python train.py --dataset="crops of objects in photos (Visual Genome)" --horizontal_flip=false --translate=0.06 --targets=["object"] --channel_attention="se" --residual_init="scaled_by_depth" --orthogonalizer="newton_schulz_5" --adamw_lr_other_params=0.0009 --warmup_steps=420
Rows from block 2, named by matrix and row number. Rows with one number belong to one channel. Each number is 128 + 32 x the weight over its row's rms, rounded and kept within 0 to 255. All counts start at 0. Numbers have three digits each. After the name is the row's rms in percent of the matrix's.
# convs0: first 3x3 conv, stride 2 (model.blocks.2.convs.0.weight, 192x112x3x3), inputs 44-54, a 3x3 kernel for each
# convs1: second 3x3 conv (model.blocks.2.convs.1.weight, 192x192x3x3, transposed), outputs 40-49, a 3x3 kernel for each
convs0.15 102:105142147165140143195126100140155108155194110159165145137105090079112090119131109140180137152176163126146118099083086120117084118135124115069062155128105166148222119125114106148163140169175113114131138140099130134128095125107158158171166171188091122082130129073108141074085088068134119071127105115
convs1.15 102:121104154141129150049120180180181124148102127186123107118078090118129124125129105156173123120168169149184144176146095155137115156124172116151191131188158100118122117161169188172200201219159122139074219210196175226206166141092117125169138177137096149135069086123135110052
convs0.16 097:099176151136170162154131117181199166130137118166120101144156191129133159074101084075058078032073058103118113178177112156108086134152098096132114119115109103165103168141209176110176166173164153158120117110111189151151201177180142171159160181137114102128115156173144157167115173097152121134122136093
convs1.16 104:119152157145091137148115147147162144107151169130128116069138158128176117192163133125137130159119155135140143134169102067114159096080168129104139108140176147128136093121151100107168084132164116111134120076088113116135167130145142147154144149164189136157173133169159183114
convs0.17 102:150151153103123097104117083105140138140160124146145091127072130135142144139155195104058067111162110153138162142084080109138137055127159145135148156127091094095105103177195140116106054031124139145163204146137113128145185152140138083133147138130084025096124169159188191151128135144129111128147179181
convs1.17 099:083077112108079083096164114129062087116106103136088147077118080070142099079084055101141140101074109106148105178167150135124151136091097138133144141109084117125121077148139101121105077057133096148136151102111133112119156157172155134131097102096122115080167128110141145069
convs0.18 097:110094069127109085141130090118134104116140119149115115063067146125080129119068127170216154148129168168139180156102129134144130146116145175137177132151139136154161182091115128149106087118096160140115122111074174128134155176147152127087162174143078137130141100156166172117130121157084106112150119151
convs1.18 101:148063042100099066072121120128090137178139157151143171118162128110111121142148154145127139103121117135112113085145156100084128113075115108116146119129137140110163197179131182200168144147162117103118097079070138128099134156158129091101100074078093112081119137132126152182
convs0.19 099:137091062141092106111093075101141134126173118156121130130087084142120087180147177085114120063082093086063075134119149111108078135119100101083095130100084104099076146117144103129105097114140114105068090128108110107129109122130130115141132107137103148183095113217166170209152166130130138107126134163
convs1.19 104:156068102120117115118155117066118155109099147089119093149123121142134116155104087096083137070096100117107134118105110099099102140140137102086078120109119113112185151143128151177123112079112135162165162148138166148133134147120142112092134104144153124098108092094114124169
convs0.20 098:151142157134101166113106094140164178160146140135182164110162128122195150158151129141126100123082125113103094148194150122157117103088121125150104095139123106134154121148146149107075155098045107148136073110118094123110129120141139115125171110142135150144126129114102112093152166138163139150132134150
convs1.20 088:099133133106137127138098130129139186132139154119139139145168124103125137128140100127121140103113132138174178127072107112097163133152112153125124101092094145106109117144145175178133144135184097096060111100089105051069158076102127047139095070127161118150148104106123146111
convs0.21 099:156183131205146109153122105078094126124112137144106118057082153063096158097139200095119072145131095133183110099124099105153109135133118098081164099097126053061113177140134102123106160159089114116082103160132114133101136126088140151110156136106109110164151153206113150187141142118118135128153105147
convs1.21 097:150191107141079102100059096096134166065142180089157100073048118106101146098077113145137164034103139077078107133114133133123183090161126175156111105107100118146102140111146112120165095089114109129105143146151100160185105131149141102125178148137106131189103125143156112111
convs0.22 097:157149168088124128102085074098181191091161131078138109105171165093116166109126152140069079134111103107126101170198185175160189193209199096136112100116056089068071151116083130122090103137101147127111083109146105147178138153128177109146146141156098140158074157147094194140146129121131145115149126117
convs1.22 106:170163145160146162133172172115102113136134139194135139131109124162162136123153101132124176092141139114109101103129115123142177133130171088100080130154115123149157136158098174209173147174149098110095105125142109086132100076107112106086146098097094169182146160127130087061
convs0.23 099:107106115154082130184186229120083124120126137122069135122109127130125104129091085145107126101122154123128136131133071113123054150138070145150145095108125098083115098143132174153157122145141069100077101121128155128128103134144113122152124157133138126167101131133076113161094122130127140141110152165
convs1.23 097:140129121136119128117068090118113110084105132120138146116149138133154103106126043157142112133109127126125099158139127159195170138154113142121091158143136113130158151160117115157163145156144130171167118110098144104040117113141134105105113147099116134156135136171134157144
convs0.24 098:217200207138124128135104139138142133160086095148091090149139139108155142119105148111090118098107103120106159135128152109119110088091114075118116139156138136155142127140100122156126081072127135117142116103142134113131150096112149140146163143094131139181140094128125128162145136143108147139081080128
convs1.24 103:123149169137137119186142117094123074072106120076116169145145107191182133169175176107088107133127100131115149113101100135127088199123064130142147149128127163148107132162147156153157117152138135180169197226196185178111118153127152120123130127143130147156155117144155123113
convs0.25 095:182158153169155178167159165092120143081100126121156129146152142165133120126100109134094055122132105085118102079086089041069056087070100125129142113150098111095090180147152132171158083140161068077119069082108104085076144134093090124098140087089061063080077088083119099095116135156125135122107105131
convs1.25 103:075094092134102073138147152092129159111156144120126111116167171103157140121128121133146195121107101151113100140171168087102101136120098142118149118119135150154124105102071159184160177103127176179178115139095105074064099090119137119091119135147095110144116134135148155146
convs0.26 103:171147101157143067167158126153115126149115104126085121129173159127111179056029081162115143116121155097140111091135118086112146113131171145143110114145108162173192142095109077130127068100163172177154150123157123130128104080112122139134154166120108099187096107093096114114129158150116165159117146171
convs1.26 086:161130192151170195185142192076136144121153149107091136146123114134092109087103136127174157157142141094086133179187205134157150135131130101122091140186133126107162119157130153105085086109122117143162134158136155148096163132148137152140126120139133132140109115111071106131
convs0.27 098:175130125168107135183136189182146147177134163168154115135145133115112128171178149133140133121105133100133114127158114130099125153117066143145177155130191090076119093127120114157165106140155157168129123171169080129200101117123123107119117112097137128080127095045203167154115186136089152162074125145
convs1.27 095:095107103104109111153127141145128134171133147117169145081120084099125097133167096131100103109089081112092065131111131177091137094067074113094100146186160126162191118139125101138131166110099114140151161162211126143124093106119107118106141101101139150115185176152159138157
convs0.28 097:138122133137122101138082085140177109146142097169165092157120140166181135142116098134113072161157150117102117107104061153116107127113070136116083114136107109112110135095089117102129137128155140145104142133128125160144195184156152186222142185149111107071135120063133133087153144139189139177155157167
convs1.28 100:125114154119096129140140112191187173175177109222153072148167136142181150193221148109114064131150133172154109130127120098135126125109172054114081086107104079056103129101117116125107176151103119139158090103144122076077126184156149148108165142134129175102072140179103168190
convs0.29 097:111099100087140137124140105140077093148131133129129145132086104104166144100135221162162186183150122112143146169111109107119118130104092113114143140145168135130125097117073158095102107041057184164185174172215121156146082081083088104111154124125145124091112153155123134150114132156167141111108083105
convs1.29 100:125118194143077180101105127191144049123091059125134136119157152205219164194197182152095053102082093120150135176171158118082178100114130110137112135113088162131102125191166124165152133089095085108084089125108162141105161172153176169159145150169154142123167183144143125095
convs0.30 098:067071090094118086104112118140162116148163105157151118159151154121117132106067117137152191083150116110133111105165163109156137084120130126098104110106129141122115146094098181182155203162119102102127075089130076159145157137138130129126171164169138188104127146116101099092103094117120141132152172162
convs1.30 101:141099126120098119068100173096106094096086106071122125095144115165151149147136133169177193104110101106129092124134165084075168138117186126127118154128156135125181049093092115095110135147103130122118113167128127133100121121116100133092083084122122077164120079112131125114
convs0.31 102:144130165115119168114112126135125132107128114072111093122117120114129114149178131128119129108104099102062090130161150141152155124148110097102068106129084121124117146153148130105142131105101127089077159116149154079068083132099113127152108147176099100140108091143077086087137093095148094121130050085
convs1.31 107:131136109122148116104149163075094121140100116155104157168167154164125140118107084090103132119116136097083111163181137152199145181213175074089114110125060108099120133110142126110131077099098114181169130146104120117086173158151122142099134120052126141142123141129067096150
convs0.32 106:105104110100126177126120133122160129148115102141119145132135094123085097149053155124181163083103104102097131149079120152062073205117122101099150160205146125101128118166125177151153080056076032054076184216219101110087117120151157149193101110114115085113085078130092123183131151129203193160110092084
convs1.32 092:080112114153123123159156179102118146147100132154168141148112176095127163141135142106089074109079084113106145113158148123130160154166197143081101135150125127181105129150175147142114156116145085133124059108111049078105137170165130163082175084098092168138145107159184198146
convs0.33 099:120158107157165109139155122110110086122091086102156116099130074109151135101164145116110109140124119162186202107120127068126121131095111161154180136137140092121132096180126094174213154165164183133115144110112138103082147161113142150169066129127189183191148186135116126133111144182072144197070094143
convs1.33 095:133158135114101152076106125156147102152137109154183216123120138097097109141104123073103129104124110163129092117180107090173172111159115121125078128154106118151152129128113152160122141081104090141138144129120140141082125126119120161136072111130184111090255171077205183160
convs0.34 098:108101095133147112117127142082095130114108119117134173105138162075101179060110160161131173109156173111142116141113050114091077115103076103149169147148179106164168202220163166162136120118141118075109192170126144095066133122143127161139132176163064080086067097164098127190142136083140116097146088055
convs1.34 098:114119137095129148123135183148149105127100079141141144111141166107092069155129117126155191140189196151154135079109138069122159123118158135167148129117192112118201156114122188193144152140147105145118115109116120150069120107131092102149106120126111094106074079073102087061
convs0.35 096:130124136172140116151151136098115153104120138100092103097125224096132141141128120162121160121105163115101123103140146086105108098101107096101114083112112095147093091082118089164160124164167089113106096080112082110149126110107124109102124116142130106143150138137153114135114129095088139134081067086
convs1.35 115:104115104131114103163133154114131100111163090106134087129123127143144168119166196087177146091158154131122143082113092121125143139138179126138122100121100097101115148115097165096154145100111116060094113096102132125090092101105110089102110137114156130174112086122135132129
convs0.36 100:094086069094070051129086083108097064127095052154139116154139091205133114213118124081112142116135159169131154155141114143123135185188161121133126112138123137124091111109146113163113122166137119118089126126125164150135168120125116113101132117091130112112145167099147143114142124084146124118106106127
convs1.36 107:161091123120100103126115160139121154111116129083080080163173123137155144067109154148148146171164160132101111182180151189157136150117133154132124165118110150139140141181112145150100094133177107096107123106114131121082172094092137107075107157139157138114136117069135131097
convs0.37 104:099143120116117097107127135126105134108112154124135112124033098107085107195171106130104115108103089114099103137135130122112123146103128109147173165097182128136212150150159182184125148155120144137116183128063183140121133129126156116120116133110084082172075134197132166236108134084165133069151112082
convs1.37 099:156147095147155132107121111170168094165135138123106133110130101126118122149128178142203186107126162098128095184205171181153171160117133103163110153228150168181170153159188155176100142151151157124125181135150188166169121122148098149209104144154078119159080133136156148124
convs0.38 100:110119178134097146109104110178145147154122114124161134167132125123091082133131090047120110074074098061096098126099117105112099111072106116087082105083062069107094166154184114092115068139097116139146117118161091102150102124118113159139128199173149182156139186138103124157164177172118146148121116216
convs1.38 095:110133134104070128121134113142135106132131161075107179127171162201199139185192195137106097120128138142126106134128116101113110124081099135064089107113094116122132118148196145176202177197206121159108126108118097088106101152140105116168086126115116125111110172102118158140
convs0.39 100:103135125152147108135119043149146086152128114113072101175156113164171118146136150126154148117129110128123155101150141112154135134147118136181123165126087173135081157164157200140135178160095111062122108079122090098146102121133115134119105089117157106147128109132148087109137069138180121120130088093
convs1.39 100:111157096129103107126120124080107100125101089119122151119148184141127162075134108108152188148123113137173153066100111156179173122226149173144130133138101124170132112097149096128103149100109126142157169142162097117095122091107122144126144147148166143179165145123157155132
convs0.40 096:122108101084091104044112105151137161136157117108128109130133121127097115099092148101118140069082104129089100104137109131114123137113129135099122125144149117110090117153144076082080036075079150153171137145133126164148173098092129127115124099050128159175068114123052073069192176192138155133106089113
convs1.40 092:077128161101108113154102093121088099132098056126087016149135093151176162148170115149159109161163174170177173135142164119093119079008098096110122073057087067093106100137108154078117176137147150171127082123163094087088162155106155157131104134135076096096113126122119129111
convs0.41 097:091097065093097091116122131107133137138127102161155162078080122177184155202156110108122134130195178149169152129170152171157203160185168109131153084126101116144128168121045185154107183146127141147154120098114097098115133173138121113157123155150121144154144112126144100107123137101125138098138146126
convs1.41 107:207136122155107089141134076104149178107123139095118086123115103112130158058103159110104139104116189127132193085115116109125120136123107161151150134145097111152105153147127129152136102133133141134136094140133091139148115143117051115096082051107109117082122132071135142130
convs0.42 097:080102116054104151159129171113138138098106128176125152125096128160119153172132124163153165126197182112157173109107097083069083076054086166140103139128136155122090094103092048109077101129118116096075177123090166161133115140140128125125128133131161106073192118063137092054077153079111098067120139125
convs1.42 101:107125115097092091126129101144154073121147126124137108121128121117122095164152140135102129102113121177158149164161113163129160164138182159172156108103099130131108069087080036059103119107133109149135118123120124089065102102088068082087139098100103135189076109163118126189
convs0.43 110:124122133119121116128153150142123116121140092103129101121104104156138062138175117116163129114144145111087124167111192168084200139092162109149102103227078095221139109141122136214113080170150144131119081175120060211147115198132099200102062183096150084217153031187186011144112166086114194069101202094
convs1.43 097:171154106146170116128099152131170089107183109106128168102129171133073136165185136120147168107129130095046097162071135148121172152176147170127078191115130184154122128150102097151113127138107104096111159154125164209130102123133138170150136178159077097127143077180171105198
convs0.44 101:134116104139144108148106075172147101153137130119080146176142075206186156135127152135184133169140158154148150073141156123138109144202160156152162158134152182147197020069162033060109114138136131129117180153167172172201094098082104115146128140163116103083117079105123162124129142143129129159171175183
convs1.44 102:089179162145164157121119103119117128110130118111126160167144151181149112122113121166111107191184096113076114144136153165121162145155157148148098175196084082100118141140136124170158140141133116130082082083065140132101145089134125097114096132100139153138129133149143097123
convs0.45 099:155140135169132124173094098130044096163122120151186147121121104132119133092113137155205216089139141065131165104144156095139153090137162156139106178125124154119119107149187053120147137119137105122124038086086059097107183162163100135113158104099123090036123146070110125106139141093092085098123138094
convs1.45 097:131155096155116050127146099116174129096112153089105143144167178168184108141114071126133148130141137126128074139099157165132170141135122056113135107108103099131103101107090098135112151132084106078117172100053179174096132110143143134114083158145149110081142115043120112061
convs0.46 100:118102062162123100109096097148162185118152171058155130134129134163127131143141130173145106178147150101151127113099075168119129125180159163115134115120138075117116138148081125121115125089147150137152188144195147172146116120122130123122111131102153107082164161136162161146169180166160134132096115106
convs1.46 114:153115082164136160145157178181169110188146111161165177068061060081105117073110135095104141091096117072100093125155144139157139113117120107052037166138110164136134068104082073093093077070096136141130146085103198150121103100152133152115158158163171142131171202110136163117
convs0.47 101:078105101099125148111103149126160179127124133109088091148111162158140139164177125124113090098135135179154143086136147135116135119124118067103143096109129123171145098119105125143165187161128102128146142160197152178197081107124138144171183147151117140176089125130134107135097140130148204187178175089
convs1.47 098:141132181133124145126131099138105107112097143138178161182175170216142113145158090123103048115115102174165124132118118145127157152175138137129101167098080165101091121114108135101119186121144141115097118091102136140147126103100118093069182131097121174151123116175113103144
convs0.48 103:139089107100092113099124135175205148138147131113113141159159181129107120104050105136146137153144125124158174146143172096126128092083082132148121169137082168108074131108083184161142201162092119175135118148148064143081162165112149122078179142099145163192138135133113104084133170098143172163126190127
convs1.48 093:125107088124102091081077104125101068072088085164128081099201180124168147077166133078164164097122114181163142134109101133122129163116132168137102223117111144142104158206181150109095145082072133110188123106113119130115121132160148134076167119144111155132097129112104101149
convs0.49 103:145118105165175134162182170082084132170145161173222214106081134144084078190223115100115134099106140139130163112076128164125097191175133107103110116126128124157149070099154084101143131146168108086098137095090207229187048057117141127135135132127115162196075156164087123143092079156138078116214208141
convs1.49 100:121091135130106202169114167139155107131070107130105127120128114104130151084136102114103122137101113155099140112083181103077118112111104125094115079084179117095101053142093050099089145114096092141110104122106122144113161115088187194118133175164081112132109108114175117109
convs0.50 100:131091068117104094108105069120135145106143118131174148133081107176150109172125132080098062070080091087094148109118156160100106139111108191150175148144186188168204128195151141158137126135132106077099090076083101100092148132088147143139113141117086126093177175121166166115110094121106088070140146149
convs1.50 109:137057092122050087118084086139154137123112124156142170122137093137168145146133159129132153092146134086084092143101103118087103119126124145130131160131115151140154169151138164203126160145128102126130123140144145137143118114137146094085055131093148171148150202111135187142
convs0.51 101:056079098108120109090141124099121074146174129164142145090103087196137145127110102134105099164121108164129177132116126117099126128116113147137159137130136139149101139192197106106082177134130168170161101096104112126133094151100079085091181139176106087130120141087120115140164162168138119110147127158
convs1.51 099:134154190083080144091102123105130104156135153137095098121126103123177121113129098136090115148122095128079121125094118175168193168192187139080092194155103173185148169170150143069097095081084157141154129119182071099124151159145104108157141142108131145094144166136144162137
convs0.52 099:156126034145125067103131091131129091132127083193137146198146128148112129099084071075115142066136158117142171136147119088131150111125122147137100105110124129159215142102078154104117180172179157113104151103118135110111109113103146162156166179157193131141120123111106125128162170152137127106169148158
convs1.52 095:169127135118112096101126091156142142168135132108123117174147131161121121114113092163132167112128170147150183105152137100140145139086117125135114151149180051152145083085088081094155143141165132119157188135114131171141098127153115089139095067100144162151070131178130165169
convs0.53 101:077127197045108220064110237129114104162153113144160133138118056151120154120140117085126189106101180126116122060121200115117197088132149116106064165141110134161075119147093111114129157153176100118104114131068115098100122120133140110104132164115148115178141119140114093118122157167164153135092113150
convs1.53 102:105129125118148100126138125115129175130178160145159196102150167110117091094139141143133141149161158137086102087070113116086131169172124141122131103098113095114092129119182117154141091140148120123113105098135129098117090123129131101110124124162132090114138145120119163141
convs0.54 100:151148173099132214100115151139132136126165171128135170152158099148168128077132156059118177068088157103089131140162160107126139069082067072089124120139147179185174132139186100063123133087126163154142155106099140127159058055074122073111104104161153098129145118111114173152105126133143158188169148213
convs1.54 094:100155151188160113161150104026079155113089166094114128118073187099128132108152107131084123105108102141113092125146107183171131164124140127132122110124092104124108094127089098094083149103064156156106142171199182176171064163140128157111121101106122148143144190140199161196
convs0.55 102:119117168093115163147146192162140062117111133140115163144138157145098149128057119128134139055127152118160112157128185072099108094080121130112161144113159130136122157113129107118127127098101157124144128126180088114167121139132086107110090132138126141138140109135142085130123123126123126098135146139
convs1.55 102:120167146149162130187158122094063104114118093192109078075059139067065139050113182135111103126127142083103098144167128089150122154157130138109118100110100135114109126105082083104093149170124200146135165169176111186218168174119136148144137129140153145197151159164137134106
convs0.56 097:161149123142167133142171215111115145150108137110135137162136157183144122136127149121161168077135177096096089107118115138127098134126134151130144151142148085090085057109098144101069139106033120119148144136156152163133143143140130110139152150145125097081178155090157113098160155159209122152130139132
convs1.56 098:157128130107158224086149220188184195160119161178120071127151087143146164171181175172164159092128109064048042136136126082104057065064119098137141159133128173161130139128147101140110069128124095124130086138123140119115173171157087068108177096096119149105161158123202148124
convs0.57 101:130133113132156133125147184101166134103131159094147139105098183072113180135078069177078126152143109135148080137110113120113158114117145079154142074126158137120146141077121139100141154126127144175138096132161151155147134096089067066129140159159110129159107113159111071105171128129118120110144111111
convs1.57 096:098119134111147170171139156093128089153102131120095104109084107117065140129147117116086119129115077165116074078103162176107135162130107167083141099079121138114141138170161167106145116100105143183175164212122132144118111122123166097094146102139131113128126135124122159112
convs0.58 100:095127150087072119123112103114131152135176194092121134158169175067110162083069088194146120177174146167193217108101103123132098189154112134106139121127147117108124118133094146156187114122165194166088142146133072146137137111078153137141090094119129153193072070130084065083203152096127122159110148159
convs1.58 104:148139171131143190171129137159101129067060082109043047094120134126118130152109116117121133133135110130170110116061148092043098107063061144194178143196200164136130117121080121078107117098068120120117104117108093123115155136113163164181121114155108128101109130104131096096
convs0.59 096:132108143118116118114104123095056092122116108157132151109127176137152166125111143123136148145155148131140156117130069103074056088074105115137095118141111145140111127155145137172214116168210170111110142137141116155146098049083075069133138143145225137078177127060179099085112100094143078131123146149
convs1.59 106:129139120121133119198200174124101129152121129180166190114127108101122141070110161173133124138174194116098149096096076060081077081099094056068144141093094171139132122166196141144178101132155102098113137043089114068046141147134138137090164130148068088107092106125069114159
convs0.60 099:118150113117162126137112103150131077178115079141136111127122104178171128103140116105128117131129155095098107144169155117155122139153072112154121081119156094114130087148139102130113082103182082130099106101082108090083090124139137131159109112139146155070203148081156211053101186152097131141125131158
convs1.60 106:151150121139129068131151084145151107097115132161143142094163156084176122147150160127078134100106094123077108111111071125109133128084137075171144133127123194142109105083098108105161094124099106094106157115127188158169149103109172102146134134135138091146193165189152151178
convs0.61 097:153173207124120170097113108125096128154148121191136130080051044074096105107101133105073069112098077124129102075115129086089078062081117153111123146170136166152145179142132116165167111131129141130131121103061115092118198145116153133082124083062117129104121159178086164212131124173119136145116118146
convs1.61 101:149149145156167108150206145140142178124113139130140144069036119093087128113125207131107117093107138122142140120099122080087067162108131128119166135121156081121143166190157150127125103121127192201139151149186146147185146150105097099125125126132110113110111094100150150132
convs0.62 102:145110098182116131168115102167102091186156124105161145143110130134135094104163092063075127107116108099122072154099138128103094098091127105178117112095156132095094071125143098107189094086143124176135102134153109131139095118141123156136093094096195077039195138082159160043112127104116145162103137152
convs1.62 103:178176130160186187135155205115126147160090143135105100111121142115140142111134137118120164124167174114133174103110140090156149173182138127147108106093137160162140121147097144126139099098126187160209131158120123143124134086153137143177136188158112116073151141049117082111
convs0.63 101:153135153176139110140092036126095077107082134088086144092094110114118156114166176116104081117117110097117167124097123118149090143145126127129119131156143132195172097128090120115072074091115170159159115105116085105113098143169085085167100161208113099121065105129045076180113079133130108097085094101
convs1.63 101:110093126145107102114131091152207091124134066119110089091091098128098078174162133140126092158101095085126109142167176121151159105112101078138140165164151150172217126112139111082091136089099094135157155134117144101077146162133130133120151186095133180170133146182105094126
convs0.64 100:069117151108103186104109133153109118117116136103079096115079092081141111154099153136084093142100061121089056116042075127129068122129118146122120127103142111086106155142113120108079180159112134134104108125089129145139084105089086094113140145153184117090146119060114102033142139124136138134166124093
convs1.64 101:100156148126134073150145113102124071120114092134116045098150201174137155103089059176118167136151153134103125099130139156141154121107106139151157125212194143153098091130118136188129183179176103127148122122123167131140109131161130118157093104138101187197127131180203161132
convs0.65 100:104105167098147144073125094119124138129160178083140162114123153073098168062083155109103110097107106050081097122105117109118081115143113148181170153145137110137122148122141138170145166174152125107107130115135151132140118095131179149123130131117125156183121179144145160122166176174139127167150116140
convs1.65 109:161107126188113106146130133153174116159165085154110106108150118122141108076125079168129143147140138203165138096082124109098148120104077138146157137120126141117092097149158160159153109147146107129127102111110133131138173156124165111136142132175129165181158125156131170153
convs0.66 098:148137158103127153097136109157130167132155145049036027069072115076100047106091096098112099105132079087146122129174173139201186119131161106104117138123128116099064136134130152077128142171137158170142104151160102114158084117131116136114092119100148086052109105057105106053182168123163115121119120093
convs1.66 101:126105120126089110103194175063096082116099088212137106099100072099108085149135093120162107092142137112101140145162124110152135118106138161136125085141149132155196147135121085107147083081128162109074128100129116122082089124185057118147157182198218167135191169110174186115
convs0.67 103:094141128110130130099060074184144090186153158116106118113114180104114121104087118161148166108170111125062075102114145117138120140117142124155104108159108087123061093117128112128162146126150115110114102138137123126135150091134201113083181120130214103030222160142183205231123112136129102130136105161
convs1.67 091:165143097120093106125075137143150142085124171083159157126121195105160178110137148131153140106116166130130066114137136096081130178115116141109072106104151112076146111107095149103128162160128035154128050086069080073072093109175173179132100087123121130143128116131108138103
convs0.68 105:133125181133081124167085063112090113158104073172144064073077083125158136070187161144175165111123170125079128153158160089114194068052079208162114190180133151155104117126135137126195109130165126105162167126134196155120125097137123128124133102099112074071187147077190242177136114133097140090111141142
convs1.68 101:150149131134144141190130120149088144112067127136139130112137170126130120126118113138106138097072111106083096102106176104105130136114084142168167122130144089129150111157131103098091163115087112175197192171128178176115129136151114122153124084081098118071158182120147139138
convs0.69 098:158113146171130161111127165107130144102136143125138123100104109114128090139129125061066065117102111147159157172156158124112104109074043146157129173151146132127120135117144097133052128081094136145154095120158134112167124095103082095138119164146065111111072123107109083089110133118067094102103128132
convs1.69 093:074074101103079073122121134123184082154153095157165115070112139060066085118139152150143075159144114188135111085072065141130133115124106157155163117150173085064131105102065132065104094057080155171135176195138157166136134113123056077101112125074119106074137136116157137096
convs0.70 099:079088051109153116114187159139158163152146122150176149158140172122110121099091085127164133152163202153179207035050067107098111123139184158146122103133112065064147150131109125145123127152066059095039115121095145184167119121121081136135130141169138082148165124153086114126083101130102112093171092113
convs1.70 092:134140108147131101102100137071100139078098148100104137116116151156092091151104095122132137169140099188118167175150131109154067151127095149081121177137145126118149175118107132091120161176089114129117132121125123090116163172144176161149131166169136124115115153095144126151
convs0.71 105:135112142094148148137166160123118112121144131115128180122161204087119180148133068147123080187129046169150134105119142096104143127131115067111136039120127100126168172172118120150168132148151177151136172157101143136145099098113120161114155142145168118106130137125154144105099107121094139158101124189
convs1.71 102:105105148094092141145083130117111167122135188137143134071110141106158211125136168160128145093084129116103161112065047160093169118125104129128127117118108094119092126080116087108095066059058122138167104120166077142174125120121146134171153149168123117121151135103144115105
convs0.72 101:116108138106126098101114034139095087110122096117109127132129128134136156126124139116113101087113086104090148139140122153156140191234189138123111115101107136119147101152157089169143136156156134128091139130097107128111102131147113135144120112119126122128142159149130117175134149156167143123163148134
convs1.72 104:144161142148153113081092134125145130125137143101151140086083116082076088114130143130157141073096144068077124081116155110135113124105156132157114112145119104114070106149104153171149131135135090097109065108111048116142152176132199171114128109112121107114142112150152130165
convs0.73 099:154103090154109088178153060106143159169173142153217125103111081109124125115144118144129171169169193160139170072049125112128134094138111106113146130127130123094109181185161133097124083084111158139118125115116094116123166125145134151151113134159100105142080126182101112124087118136117145156184149162
convs1.73 096:142139186148184214103185182128105134171142134149131101130091115132128124138148128141171178134165179154153142166176143175146122195141143172168165098134138082132110079084105089094124110085088109128119127142127097139099136149149170134120201150141100091109100117132123134148
convs0.74 106:136127101135113118134122131121062094086111128079139211130069120034125142151145173159176121167098079126102107125097093126132110145162128163122153109152134187167144122134109042113154146154108155137117105119164139179189152132111136140171172190173099089111102127162123164178149166175134166181211236145
convs1.74 095:164110154135184098095121108137154096176156092166154159096080145111093135095070073159156126133106119105090142108129159105120114170125087156110076154085087182088133115115059141107123113193129146133161136141121088179156147168131156188162110130113079133147072091102084122073
convs0.75 100:132177152134164183091127109089125139151164125138112159139179171138119140100065058153153135147133110116136125101083108120130125150122114080109132144163175142163162086101130114099145167222218073111133085122096103147183038079104109110126096147171161123148156155145138150133126123123133117114143146120
convs1.75 097:162173133130085101084138131156191137155174114122116100131160127145164108084143064121184147111125133143145152157185060108104114155111123133128138098153132098068081125146132130104172095127117129149184123166172141126190105133098107151166114118150208156127227179131182181165
convs0.76 098:113127144171150136150140151111158121116161151131103153111144158098149151132157202164104088160105087102080120123139177130139172138186142149080075093066094129048062104116126110110131170115143116123161128145141136136116152139112138135131196141131107137115144097104170135089136136135176149094139116088
convs1.76 096:129079149137079202143146104118102089145097068139137098157150160145153175121194160116119122070069062077057078144145107148122104158144107137140171113098087100116119160126114136140135120091063104077146101154141157132131094106097145111123134066107107114175080112147110126128
convs0.77 100:071117121085105145156189149150141097160100105154116112160128108152122094132096063148121114116144138133125133074094081082117126156147195026083130066087140127162197115140100095099142092128099105107137123134152126134121175129112163140160155152190125126139148106108185098105188150125154123130123111072
convs1.77 098:144145136136131113154120156174136162122174168123140172091125135160121116138151134092070090109137092175170138136125159107123123097107093171167155162153126153131128157068082126128163115116143107113104160143146115137104193205187195163136153112064147194192161170211124127138
convs0.78 103:123151073128171160098145152146110103118075097131130206165122080137088083107139180117120169093120092150114079144149061134142091109150151160156096130116043112080120157156101173098137147070138099171145129145113120059066132178146149125127168104138114136134087146172109098147146138102104063130076057148
convs1.78 101:136145125151108137092114062152170120135140145131159127110095173070123170054128172160100079137109063131120102125155100093112141103127123074121106090091056132119067087118187109120086078126136098095106121131161112143114162169146147192149154128130093126120151112163124134170
convs0.79 103:141138133168125129131168131165177153120127221102132216159196130149136160123131185125178192132132186136105100044061120134112158102075093168176159113150162102106120083134125112153154088121169127126128138144108079079133143145097110106126106094158110128176076070149091090076172167115164198164112146188
convs1.79 099:073083102089078126152125137164144140141111114114108122144150158201168142163134137113094193087091131148149131093105180099076080110087089141115135095062128148120159151113109095119133098128111146201186147152193140189159120078079150110101118139151147159131203157119137129100
convs0.80 103:140105115100090151104125201060041093136167185142156200068102162162231220109108121197152113068082106200192215109153178135158155131087106133131083169159118098106114150105054135112131147121123158152127147135094139130095114125101153142134103141134118075072143111126134111057133102130177172129124133099
convs1.80 093:153135169135176208116134164133141133113090068111092089150151163115155154159133074130160111105091079130116122130132142122107149123070094140158192233198203166178176110146147158161164092132150116088109099127151096118146151160177136202175092119139084126114129135123152114084
convs0.81 098:108103177090101137094094121108167152098107138103103112085163183100115161091062107133044037156150080109148090069149111089172126102173189162122097192144119166125099094093069139108122140164140125112124101126116134148086150132145150121106180156137136181170094163156107145149190110127185105103159106086
convs1.81 096:153110124144113127140166145124156121077103126123111098175200167178163170093172145120057079142082113121135147088093103127070106119160111140140116161147088158162129121101098122134142119070097125148161169139112167144128141132090144112105125118099141165182097130113099115127
convs0.82 105:154135155105131113105115143092095158148099115157110136073073131144112105168128121094119107109086089095124107115106093133172069140114123135126102184115108175138107159121085149083038152129144109124139074084059160090080136102089135102107116108112099131144126156150116121114138147143077056073146126097
convs1.82 099:118073132143130129131176123100086175129101088090103136163164210143160107152129101115122216088123119097082045094150121112150132122139129086165149048107194094090124114153159099122159169148171126085129077096103123123113078110169111122123134106096138134182151139165117093154
convs0.83 099:191229180138179202110144180163153138135136147158128115040056070119112120152169193139157184118109112077086072105106135125128135150140155105125126128115114139126136086163159094153147132158168114135132132127103115121116130111121100108133112086087092116126127136165146194188127125188110109138123130105
convs1.83 111:134137148131184145103173168114147124107113084080113134123142174135119120179126113168165136168138143123099145103111117087099096124090029139138100158150158134140162113104099098121153090149177065113154148117133114164134089079131093068112142141070091120100121131102120152168